Weights of a small multi-label image tagger.
Model: 4.86M parameters, 64-pixel images, arch vit, patch size [8, 8].
Training: soap at rate 0.0015, 10600 steps.
Data: trained on photos of plants, animals and fungi (iNaturalist), 155796 training examples, 34.8 epochs.
Rows from block 3 of a small multi-label image tagger, named by matrix and row number. Rows with one number within an expert belong to one neuron, the router's apart. Each number is 128 + 32 x the weight over its row's rms, rounded and kept within 0 to 255. All counts start at 0.
Before each expert's rows are labels from the 100 images, of 14848, where the router gives the expert most weight on average: "top examples" is what is common among them. Only what is clearly more common there than usual is listed. The data: photos of plants, animals and fungi (iNaturalist). In brackets: how many of the 100.
# router: router (model.blocks.3.mlp.router.weight, 16x192, trained with AdamW), inputs 64-127
# up: expert up (model.blocks.3.mlp.up, 16x96x192), inputs 64-127
# down: expert down (model.blocks.3.mlp.down, 16x192x96, transposed), outputs 64-127

# expert 4
top examples: phylum Tracheophyta (32); kingdom Plantae (32)
router.4 [134 114 121 104 148 141 142 129  77 148 147 138 121 105 117 150  91 154 105 149 131  71  98 120 172 145 176  76 164 108 167 134 136 113 122 168 106 170 114  99 114 161  77 105 113 109 144  76 172 168 165 187 142  89  93 140 147 160 108  98 162  81 120 166]
up.4 [141 107 107 176 120 123 104 122  92 161 144  99 145  94 144 191 126 130 147 133 183 119 163  78  91 129 139 150 116 155 130 145 107 114  95 110 114 200 146 155 164 134 133 171 119 122 248 128 150 105 105 128 128 131 114 108  79 127  85 182 173 134 151 128]
down.4 [141 127 115  84 114 158 115 127 127 132 136 124 109 129 120 144 152 130 169 120 162 117 107 129 159  96  98 112  96 117 222 104 129 151 144 131 129 120 164 156 185 177 138 137 129 181  79 121 157 128 105 142  25 104 124  39 124 159  59 192  81 127 107 172]
up.5 [174 162 122 129 228 157 161 131 147 122 136 128 130 124 138 157 106 166 136  90 174 138 127 133 170 113 128 103 128 125 125  84 178 100 112 128 177 109 190  41 119 128 124 105 116 131 109 108  76 117 154 131  64  98 130 108 123 119  72 142 119  79 135 100]
down.5 [120  94 115 131 171 128  88 119 126 112 137  83 126 126 159 144  83 143 119 123 137 128 181  82   9 116 115 100 126 177 215 142 128 130 128 129  12  92 130 126 110 135 138 118  29 128 135 135 192 106 203 126 163 103 156 161 112 157 132 166 108  87 126 113]

# expert 3
top examples: class Aves (84); order Passeriformes (71)
router.3 [113 117 109 141  88  94 123 196 187 106 138 109  58 151  62 110 148 131 126 173 102 152 106  98 146 189 108 120 155 129 121 112 135  96 145 154  98 126 129 175  90  82 103  76 174 112  88  95 142 142 162  96 202 156 167 147 110 143 104 196 115 124 120 116]
up.0 [107 135 149 101 107 139 128 120 126 112 104  76 105   0 166 159 140 132 126 136  99 155 120 120 127 166 143 192 166 180 123 215 175 182 128 127 120 184  95 118 120 107 120 129 152  66  72 119 125 126 112 178 139 123 131  57 116 121 109 124 120 127  72 127]
down.0 [136  98 126 133  36 128 111 127 181 153  93 134 112 134 169 123 196 139 150 165 152 128  50 120 116 154 157 129 112 112 227  73 176 142 148 117 135  79 150 127 102 161  99 145 115 184 145 118 125 135 116 128 100 136  98 137 155 222 139 167 124 164 155 101]
up.1 [124 177 133  99 101  87 150  83 126 121 114 165 129 110 129 129 127  75 106 125  52 129 112 175 106 104 120 150 140 137 125 145 128  70 130 130 148 129 106 109 127  94 127 127 134 123 101 127 128  99 120 129 176 130  86  83 172 142  99 146 104 166 125  84]
down.1 [164  97 132 174 130 118 224 141 128 173 128 132 165 129 123 119 128 128 119 130 150 122 130 134 177 149 130  54 128  96 127 148 102 128  55 133 148 124 129 122 109 133 123 141 161 118 114  88  94 168 119 199 128 158  95 154 121 129 158 100 111  87 120 127]

# expert 2
top examples: order Accipitriformes (25)
router.2 [ 86 174 104  87 109 161  75  77  93 142  91 195 114 176 154 168 136 117 151 189  73  81 140 109 140 118 122 197 148 121 155 101  80 119 183 113 112 152 173  97 130 113 163 113 171 113 117 126 157  89 117 128 141 207  86 149  87 134  88  89 153 153  65 102]
up.4 [137  45 119  80 125 110  90 120 140 128 186 147 127  73 152 123 119  76 108  77  78  58 123 139 147  78 126 109 150 176  97 152  92 121  82 120 124 130 128 133 163 128 224 199 160 172 131  90 179 101 172  72 174 122 101 148 127 108 134  93 108 134 101 124]
down.4 [104 125 130 126 134 119 127  77 162 164 151  81 107  93 144 126 131 140 127 130 155 128 159 152 106   1  39 128 134 110 105 182 217 117 215 147 132 160 125  97 122 133 127 142 135 142 114 156 100 118 116 116 114  96  72 126  60 163 152 129 129 163 173 158]
up.5 [232 128 136 132 120 159  89 102 113 160  96 147 140  97 131 111 165 136 124 120 131 119 131 126 108 195 117  47 142 145 112 145 129 124 168 134 121 179 134 135 138 148 148 116  99 126 127 133 127  41 128 130 142 203 133 129 129 127 171 125 102  80  48 156]
down.5 [ 79 151  58  76 130 156 202  84 127  82 126 130 128 139 128 112 202 132  91 129 120 127  72 150 131 171 129 161  54  75 101  95 128 173 122 131 112 116  65 133 150 133 109 117 109 146 104 136 154  95 193 116 135  61  81 100 132 199 128 145 165 185 167 125]

# expert 12
top examples: class Aves (100); phylum Chordata (100); order Anseriformes (38); family: Anatidae (38)
router.12 [169 152 135 152 117 149  91 111  43 104  99 117  76 113 140 108 114 147 149  59 112 104  85  83 157 143 139 158 125 169  99 147 125 186  83  71 169 123 158 132 165 166 150 113  90 177 106 176 140 136 113 107 133  84 155  94 131 103  98  94  87 115 162 145]
up.1 [126 131 129  88 125  81 134 146  99 102 125  35 143 134 105 124 135 175 143  47 132 130 111 121 127 129 134 116 123 121 119  83 112 114 128 148 114 129 131 116  85 102 172  93 123 108 129  64 126 131 130 132 170 255 110 125 140  86 180 176 127 136 134 159]
down.1 [ 94 148 147 190  16  96 112 131 111 111 129 147 128 145 123 142 188 136 138 108  98 127 184  92  97  51 141 138 108 120 102 136 170 152 145 127 129 119 130  99 129 172 156 129 161 104  60 141  80 146 130 167 172 143 147 137 200 113 132 149 162 159 128  96]
up.2 [122 106 115 131 128 104 162 106 150  87 174 131 103  90 130  97  77 129 161  67 154 141 102 163 126 129 147 133 128 192 104 107  99 133 162 120 120 129 116 209 159 145 111 255 128 160 144  89 118 138 148 116 146 115 105 149 128  86 130 109 144 126 148 147]
down.2 [ 91 107 108 130  95 120 137 127 123 152 118  66 128 149 112 126 152 128 125 172 114 129 168  95 167 159 127  64 142  94 124 137 128 170  63 126  64  62 139 123 171  90 147 119  50 147  82 137 105 134 174 140  96 128 149 105 112 150 136 139 129  75 111 108]