{
  "model": "multi-label image tagger",
  "dataset": "photos of plants, animals and fungi (iNaturalist)",
  "train_examples": 155796,
  "image_size": 64,
  "crop_scale_min": 0.7,
  "horizontal_flip": true,
  "arch": "vit",
  "norm": "layernorm",
  "norm_position": "pre",
  "hidden_act": "squared_relu",
  "mlp_ratio": 3,
  "head_dim": 16,
  "fused_qkv": false,
  "bias": "none",
  "qk_norm": true,
  "parallel_block": false,
  "inner_norm": false,
  "moe": "top_k",
  "num_experts": 16,
  "moe_every": 2,
  "expert_mlp_ratio": 0.5,
  "experts_per_token": 2,
  "shared_expert": true,
  "patch_size": [8, 8],
  "conv_stem": true,
  "layers": 8,
  "width": 192,
  "positions": "learned",
  "pooling": "mean",
  "num_labels": 75,
  "residual_init": "none",
  "optimizer": "soap",
  "beta2": 0.999,
  "learning_rate": 0.0015,
  "beta1": 0.9,
  "shampoo_beta": 0.999,
  "eps": 1e-08,
  "precondition_frequency": 20,
  "max_precond_dim": 1024,
  "one_sided": false,
  "adamw_lr_other_params": 0.0012,
  "l1_shrink": 0.01,
  "max_steps": 10600,
  "batch_size": 512,
  "epochs": 34.8,
  "lr_schedule": "cosine",
  "final_lr_fraction": 0.05,
  "warmup_steps": 210,
  "weight_decay": 0.1,
  "adamw_weight_decay_other_params": 0.01
}
Rows from block 3 of a small multi-label image tagger, named by matrix and row number. Rows with one number within an expert belong to one neuron, the router's apart. Each number is 500 + 50 x the weight over its row's rms, rounded and kept within 0 to 999. All counts start at 0. Numbers have three digits each.
After each expert's rows are labels from the 100 images, of 14848, where the router gives the expert most weight on average: "patch colour" is the nearest of a few named colours to the mean colour under the peak. Only what is clearly more common there than usual is listed. The data: photos of plants, animals and fungi (iNaturalist).
# router: router (model.blocks.3.mlp.router.weight, 16x192, trained with AdamW), inputs 64-127
# up: expert up (model.blocks.3.mlp.up, 16x96x192), inputs 64-127
# down: expert down (model.blocks.3.mlp.down, 16x192x96, transposed), outputs 64-127

# expert 7
router.7:504487431487502423404628573501551443552456427432511574431516469410393456511451555586564422522446469566554520488551429527550538490530452502427433572483450486586569405563541494440457600433479512
up.4:533523522487530467471521477473497470422493473477500507504434412431517501470386439507518410500477480408557518494538464501507426494501513530448498500501532524479495446554481530499519455533493502
down.4:486499499319498499441511408535488513533539561421480582498498508494584602503499542499501526600504607519492496493491580458465608520490509569609517519489597464473417508511438488570520497536417511
patch colour: white

# expert 5
router.5:524450479552561462456442544534564526527429511459491427443530499464426595570478555526595425453459653455589524487544550531489430524550495487569475503531509449515517450509539484593525509532456466
up.4:513502502564502506540467510507438513420490579469492497511505554510536500427463511552477516459522496511496481605474491498543537509502513502560501549498610487418575461470540538537492464497342495
down.4:501458564447483458551471575514567477503467470505414435493515449485541521492573500509510511475542537601476545493496493566431635473518525468452500470495421541593459550527537521551416535520498477
patch colour: brown; black

# expert 1
router.1:493466495615572540508509524492499435538531475426493511597463483512529472482485468389437518466540425445421529438460472514583492500507511459484436539517558563421500608457506487485462421550558514
up.0:538578487516529509510511452518510551479553510640454599547503421455498505499574470502503521515493445440489484463527515572500506457503489540563397566499432537486499348571368549473482569427424358
down.0:498656511668451514436458586444487479477476502502504452389496610499607393526456515501505481480463486553541500668505472427527547435499412486496510493610566463494444509483428499552519546443492543
patch colour: pink

# expert 9
router.9:458502447469462457398446613476469496560444448549500442494484482479541566462469444494572444506550553484532557558494539412471424592530540546533503534504512491503547442486578418528510599524493460
up.4:497502473469547542578495549507505617493486497497498547500690614501548463493537486487477522500456488493488471495519447508489469490515523490495553567453473538511507384561483467544468504495512489
down.4:496508539464564502526443505382338499548536546485564500531557515576496494548497608495507496521499577516574459504514543505510469508522487449472551508529433375512456499541578490544503480527433462
patch colour: brown

# expert 0
router.0:571449535390457533597476466453455549456452473550463437479469552495486447496589406497449535585512501471399512531437540481401453527544565490580493466558498486486363408586546486620600500562459486
up.0:496522500554476471391539521593452485496498509498445470529491525488497498514515581473460500488408485434503386489503543502489402507484518469594590495546504515553469576494512540482600500498500452
down.0:592561529571524505498450475579498408514541484481448444541499519608494471669574460476550496472617499519509570503423473519403498512503518432530466409486432385440451498558589551561432474530592518
patch colour: green

# expert 14
router.14:462483458540501550383454572397468407532570551480520580502475460436445512550385516476504460472540446454496536430537475440563469528506398509461450555528532563449528489478535521439417562491516483
up.4:459499498618521576571501509437431475527404523464490483511510512501530490473417486500396538498502512498481461488465544515551505554493500486570522500501513506460337532510502516648488511448485449
down.4:477520479457540473430561413385509490435451500496476464555464513502409498503609514497545464505497489467436498531522514489499430477524492515446500517500513497490615467540565502488501459638549502
patch colour: grey

# expert 12
router.12:564538510537483533442473368463455482419477518468478529533393475463433430545524518547495564455529495591430411563491548507558559534476440576465574519512477468508432541447504460452448436480552526
up.0:541512486501493496420593528502520509497489397494465500619527609490503490450511552421570416519502496556512660515499498432500497485552521491528406522457404516510489480574479504587483504579470425
down.0:507491514551478512494583582556489467489534460626540472476564586501462513567520561500502501428438373483466526560388517455444494518514543503468482516558509612578541487493414484497532506512444562
patch colour: grey

# expert 11
router.11:429482454486479550454431566559515505569543481455393484491555552483513562467473520555503454541454470514502523501533542514590489480517415459604440466464515401418464509444528517496421478498492407
up.4:456516479442518450509523491486509492620417499494408500494517550456463496511536609526425551602518469573503471504497494488415502488435471473459580419561494529530663551481487527511562456555499500
down.4:545483508511543431506468536486602571504550465576455503432424482327551519553496397418470453547528498526579501484507473521488542508599461517571497448503494500501486443523547556512528624549499529
patch colour: brown