python train.py --dataset="photos of plants, animals and fungi (iNaturalist)" --patch_size=[8, 8] --width=192 --pooling="mean" --epochs=34.8 --lr_schedule="cosine"
Rows from block 5 of a small multi-label image tagger, named by matrix and row number. Rows with one number within an expert belong to one neuron, the router's apart. Each number is 128 + 24 x the weight over its row's rms, rounded and kept within 0 to 255. All counts start at 0.
After each expert's rows are labels from the 100 images, of 14848, where the router gives the expert most weight on average: "top examples" is what is common among them. Only what is clearly more common there than usual is listed. The data: photos of plants, animals and fungi (iNaturalist).
# router: router (model.blocks.5.mlp.router.weight, 16x192, trained with AdamW), inputs 0-63
# up: expert up (model.blocks.5.mlp.up, 16x96x192), inputs 0-63
# down: expert down (model.blocks.5.mlp.down, 16x192x96, transposed), outputs 0-63

# expert 0
router.0 [129 115 106 127 131 142 134 129 126 121 138 158 124 156  99  91 118  89 122 126 136  84 126 147 154 147 122 142 117 168 128 123  92 113 132  87 178 108 105 145 159 109 109 127  97  88 118 130 109 112 152  96  97 153 134 165 144  98  95 158  98 121 112 149]
up.0 [116 130 111 107 156 128 136 135 188 123  87 157 110 160 131  84 152 129 150 167 150 148 138 117 127 131 115 126 148 163 137 129 114 149 129  76  88 130 117 137 108 155  92 105 195 123  91 170  95 137  93 127 129 123 182 128 104 156 114 133  77 123 111 129]
down.0 [126  98 127 132 116  71 104 123 117 128 133  76  96 105 159 168 122 117 150 113 126 115 135 120 128  96 124 143 151 128 111 120  94 134 122 128 134 135 128 129  97 128 123 165 130 124 100 126 108 135 150 157 148 132 129 169 131 158 156  97  79 135 128 102]
top examples: order Charadriiformes; family: Scolopacidae

# expert 4
router.4 [149 141  97 107 143 134 138 143  94 105  96 158 136 112 138 106 147 159 115 143 149 129 138 120  98 150 158  74 106 115 136 159 127 117 152 137  72 113 127  66 143 112 139 137 114 151 109 113  91 154  82 120 165 167 173 109 133 100 138 134 170 118 108 127]
up.16 [130 125 144 107  86 130 133 129  89 109  88 128 109 126 128 122 123 128 111 130 133 113 134 126 127  84 140 120 128 126 146 147 131 134 128 132 115 134 146 130 128  86 128 139 149  89 167 120 174 104 131 102 128 172  91 144 131 138 173 144 143 114 135 149]
down.16 [106 148 110 132 117 121 127 179 130 155 132 156 149 135 122 163 142 134 180 169 135 167 129 138 108 126 130 129 126 131 149 138 128 124  82 129 106 131 124 143 132 123 131 128 121 135 177 124 183 136 138 141 146 108 147 154 152 126 146  94 132 128 132 130]
top examples: kingdom Plantae; phylum Tracheophyta; class Magnoliopsida

# expert 3
router.3 [ 85  91 126 126 130 153 131 139 140 139 152 146 109 130 132 145 150 100 130 152 105 114 130 138 160 166 118 180 116 138 132 117 124 116 127 122 127  80 136 124 106  91 103 111 124  81 109 144 136 111 116 143 114 161 121 110 139 171 144 163  96 139 125 177]
up.0 [152 112 110 136 157  84 165 132 132 153 131 144 146 139 129 126 119  53 160 139 113 147 144 124 180 139 163 128 136 163 135 170 129 122 103 168 121 160 124 127 127 128 143 154 141 130 118 121 175 127  95 104 146 115 149 130 126 118 145 143 153 133 128  94]
down.0 [128 124 140  96 164 137 130 158 158 163 123  90 147 126 104 129 124 152 122 223 120 127 125 134 111 132 100 135  66 135 156  96 125 109 130 137 129 135 126 123 132 118 161 112 121 108 170 142 118 114 119 128  87 124 111  99 103 125 119 117  82 107 127 116]
top examples: class Aves; phylum Chordata

# expert 14
router.14 [132 100 137 155 125 170  93 141 177  85 143 120 138 131 114 131 102  98 110 151 138 111 115  97 117 126 170 163 192 169 141 154 119  87 144 155 144 133 153 115 109 119 122 109 104  99 134 193 117  92 130 142 113  88 147 117 158 125  89 149 142 113 133 152]
up.16 [131 128 123 122  86  78 146 151 123 159 173 100 129 132 113 119 113 115 137 137 120 127 145 144 126 133 121 176 114 145  92 108 181 129  97 121 130 168 137 129 128 124 127 128 128 124 118  80  94 119 112 128 138 119 131 123 126 145 191 128 126 123 125  92]
down.16 [184 138 123 154 159  99 166  97 147  87 129 150 130 134 152 110 116 112 133 130 164 135 106  99 129 148 147  76 138 134 111 123 129 142 129 170 131 162 127 170 132 115 144 129  73 154 122  74 210 135 140 128 144 105 129 147 104 127 126 135 136 136 110 122]
top examples: phylum Chordata; class Aves

# expert 8
router.8 [122 177 120 148 157 171 138 150 118 129  80 146 134 121 120 160 124 151 167 122 128  83  93 124  89 152 123 110 160  85 136 123 116 102 146 153 126 103  90 110  75 122  98 140  86 117 158 167 158 152 157 152 105 120 100 166 107 133 119 108 118 166 136 145]
up.0 [103 128 162  85  82 128 112 110 133 126  91 138  80 131 125 125 128 118 121 141 127 185 155 128  44 163 150 136 129  89  82 120 138 111 138 129  93 127 134 136  80 147  93 123 136 116 124 127 128 129 125 128 143 112 153 128 124 121 123 143 125 143 197 126]
down.0 [110 130 128 114 141 122 123 128  86 164 104 140 114 127 122 181 128 110 126 112 123 109 127 157 111 123 120 133 116 131 115 147 130 108 136 140 158 148 142 130 193 134 141 172 127 169  95 108 129 137 131 111 125 155 142 130 161 139  97 114 126 133 181 141]
top examples: phylum Arthropoda; class Insecta; order Odonata

# expert 9
router.9 [164 108 100 122  93 115 100 140 139 139 186 141 164 140 108 109 133 138 134 111 115 144 124 133 129 127 147 119 148 183  93 134  94 122  95  81 173 121 153 127 179  95 139  92 141 139 121 113 107 135 130 136 127 115 148 115 138 125 127 156 122 116 134 126]
up.16 [148 138 138 147 101 131 121 124 117 143 104 132 139 162 129 126 144 159  95 133 117  93 152 129 134 120 130  94 130 130 122 124 152 128 124 110 138 120 159 109 149 109 128 120 138  85  70 139 163 129 125 148 179 109  94 143 129 137  68 113 142 127 125  98]
down.16 [129 131 110  91 131 123 117 100 139 129 128 120 180 135 137 134 145 105 142  60 104 115  92 140 132 135 124 158 134 148 121 135 181 129 134 127 119 143 132 172 122 134 122 134  76 150  78 128 114  91 152 116 161 124 189 160 109 132 122 145 134 156 126 108]
top examples: phylum Arthropoda

# expert 7
router.7 [123 149 132 132 105 134  96 114 162  78 153 156  76 107 145 104 181 113 100 124 183  96 138 170  97 148 142 138 133 126 137 119 138 118 162 146 155 116 172  97 129 113 114 120 163  96 129 137 111 134 124 106 109 149 116 136 138 128 112 117 163 128  99 138]
up.5 [139 102 119 160 146 100 158 118 146 136 115 135 126 133  86 189 115 138 106 126 129 110 104 175 110 125 118 169 154 157 131 131 170 114 164 143 125 123 142 170 102 103 132 120 129 137 130 155 183 165 130 118 110 108 137 130  98 129 117 193 137 141 133 108]
down.5 [158 192 182 130 126  98 138 154 135 125 125 114 108 172 118 120 139 126 134 129 127 123 164 121  96 139 116 136 122  98 125 125 119 129  89 177 129 111 126 126 128 111 117 132 119 113 137  96  86 106 129 141 129 120  73 124 139 146 120  40  95  84 127 144]
top examples: phylum Arthropoda; class Insecta; order Lepidoptera

# expert 12
router.12 [133 148 139 137 103  84 153 145 113 168 137 114 110 112 126 171 132 128 153 130 136 129 106 132 117 101 129 144 158  94 110 116 115 128 146 139 129 145  97 165 143 185 117 130 123 135 157 128 152 109 168 142 172 114 100 122  95 189 135 116 102 180 120  64]
up.16 [ 96 133 128 156 129 122 177 129  98 122 108 123 113 116 162 130  90 152 126 100 180 117 130 125 158  99 134 134 132 107  67 110 123 104  89 129  92 172 139 156 103 127 127 122 131 129 100 129 117  73 114 158 156 156 127 129 134 165 129 127 129 140 147  94]
down.16 [114 114 127 132 126 191 130 130 144 140 122 123 124 140 121 117 148 124 127 195  69 106 140 140 128 147 175 106 112 220 163 112 138 132 101 120 116 124 119  61 125 122 104 126 134 111 132 117 138 140 148  64 105 121 129 151 152  72 156 125 145 153 106 147]
top examples: class Insecta; phylum Arthropoda; order Coleoptera; family: Coccinellidae

# expert 5
router.5 [125 152 136 139 130 129 104 125 142 122 107 111 134 141 136 111 123 139 128 117  97 128  93 130 180 140  76 171 142 112  97 123 147 120  84 149 145 131 133 107 130  94 156 128 104 125 124 135 144 124 139 118 133 106  84 175 127 134 124  87 157 115 155 143]
up.16 [138  95 142 128 161  87 105  89 103 132 162 130 150  57 146 116 138 150 128  88 124 130 121 133 128 145 128 117 125 132 173 107 126 128 132  91 132 129 112 128 134 131 130 156 132 168 142 134 145 142 138 127 107 129 157 127 128 153 117 134 159 132 114 106]
down.16 [127 126 126 113 132 180 127 124 129 131 151 135 136 106 174  91 102 133 137 152 137 107 123  98 128 129 117 162 149 176 138 130 159 131 128 159 141 116 125 134  62 150 107  47 140 131 132 128 115  97 120  96 121 125 124 102 146 129 102 128 142 130 128 126]
top examples: phylum Chordata; class Aves; order Anseriformes; family: Anatidae

# expert 11
router.11 [107 139 110 106 134 160 155 113 118 125 104 129 117  89 136  94 121 110 108 101 110 122 147  81 111 119 109  90  95 126 146 136 155 163 140 139  95 158 129 158 128 128 177 118 149 141 128  95 101 152 125  91 160  96 169 107 158  94 151 114 131  87 154 129]
up.16 [128 108 175 104  93 127  83 114 116 119 131  87 124 129 108 128  89  99 130 127 148 123 128  92  99 167 127 132 130  94 155 128 128 128 173 138 137 130 162 158 187 131 148 130 117  73 129 138 121 141 194 122 164 112 118 132 110 144 132 140 128 127 158 135]
down.16 [112 128  98 129 109 131 121 103 115  89  50 143 126 113 111 131 134 118 128 130 117 121 143 149 137 124 146 120 126 128  78 127 109  88 160 138 127 130 131 111  75 124 111 172 160 144 121 124 101 121 134 132 135 140 134 203 150 129 144 165 176  83 125 128]
top examples: kingdom Plantae; phylum Tracheophyta; class Magnoliopsida; class: Pinopsida

# expert 10
router.10 [121 142 130 156 100 178 111 147 134 178 141 156 118 137 124 121 138  86 143 129 132  96 126 135 107 143 173 134 101  96 136 106 123 120  80 149 125 121 127 134 103 119 128 143 133 143  85 120 100 151 100 124  96  96 108 100 104 136 108 108 160 118 105 147]
up.0 [118 124 117 151 140 138 129 137 109 139 104 124 155 128 138 126 147 119 166 134 145  88 161 125 153 140  85 129 161 103 128 139 140 147 130 132 140  90  81 121  87 133 122 205 140 184 106 105 149 105 125 121  84 107 114 125 123 178 106 130  74 116 115 129]
down.0 [193 120 129 124 174 107  55 129 119 130 154 116 129  92 134 129 132 129  97 142 123 124 119 131 122 124 143 140 134 147  63 126 119 188 133 103 152  96 119  91 145 116 150  97 129 103 138 141 129 125 170 137 157 105 139 180  63 125 132 120 139 121 128 169]
top examples: phylum Arthropoda

# expert 6
router.6 [ 88 139 124 126 162 125 122  90 102 161 144 131 148 126 125 156 141 127 113 105 107 115 160 157 174 155 115 135 113 106 110 124 110 160 159 118 141  94 129 144 153 116 133 104 168 121  91 127 171 148 115 142  83 173 102 171 157 126  83 138 112 139  92 105]
up.16 [123 127 130 126  88 152  77 130 128 160 130 108 174 111 138 124 105 127 142 140 132 134 127 101 128 152 126 147 122 125 141 129 120 116  70 142 161  86 158 150 141 115 116 134 163 107 122 124 108 149 131 117  96 179 123 138 102 143 113 119 138 189 130  71]
down.16 [135  97 120 143 129 112 158  84 129 176 101 154 103 139 130 130 150 208 115 122 173 143 129 133  98 103 177 134 110 133 120 111 127 127  78  91 129 194 137 128 147 168 151 110 150 109 106  96 131 128 130 110 136 134 153 115 120 148 213 128 163 148 163 141]
top examples: phylum Arthropoda; class Insecta; order Odonata; family: Libellulidae

# expert 1
router.1 [141 125 163 131 156  77 135  88 157 124 162  89 140 150 125 134 125 148 147 130 123 169 135 118 157 117 126 129 139 155  98 131 131 111 102 143 150 116 117 128 121 135 152 128 150 142 125 126 110  76 136 159 134 143 134  89 139 161 127 166 101 138 127 121]
up.16 [120 126 125 122 130 130 120 129 158 145 132  66 109 131  70 133  93 139 136 141 137 157  83 119 132 112 134 126 102 110 190 150  88  84 112 121 128 157 111 121 129 123  98 148 129 127 153 119 132 153 113 134 143 134 156 105 117 140 119 140 110 128 130 125]
down.16 [ 78 124  60  97 173 127 116 128 167 129 103 131 126 112 129 123 121  94 169 123 126 122 133 127 150 142 129 119 130 103 120 129 128 125  83 132  98 128 123  91 183 137 128 119 120 123 121 131 104 105 126 127 128 117 150 103 103 104 125  78 126 106 121 152]
top examples: class Aves; phylum Chordata; order Accipitriformes; family: Accipitridae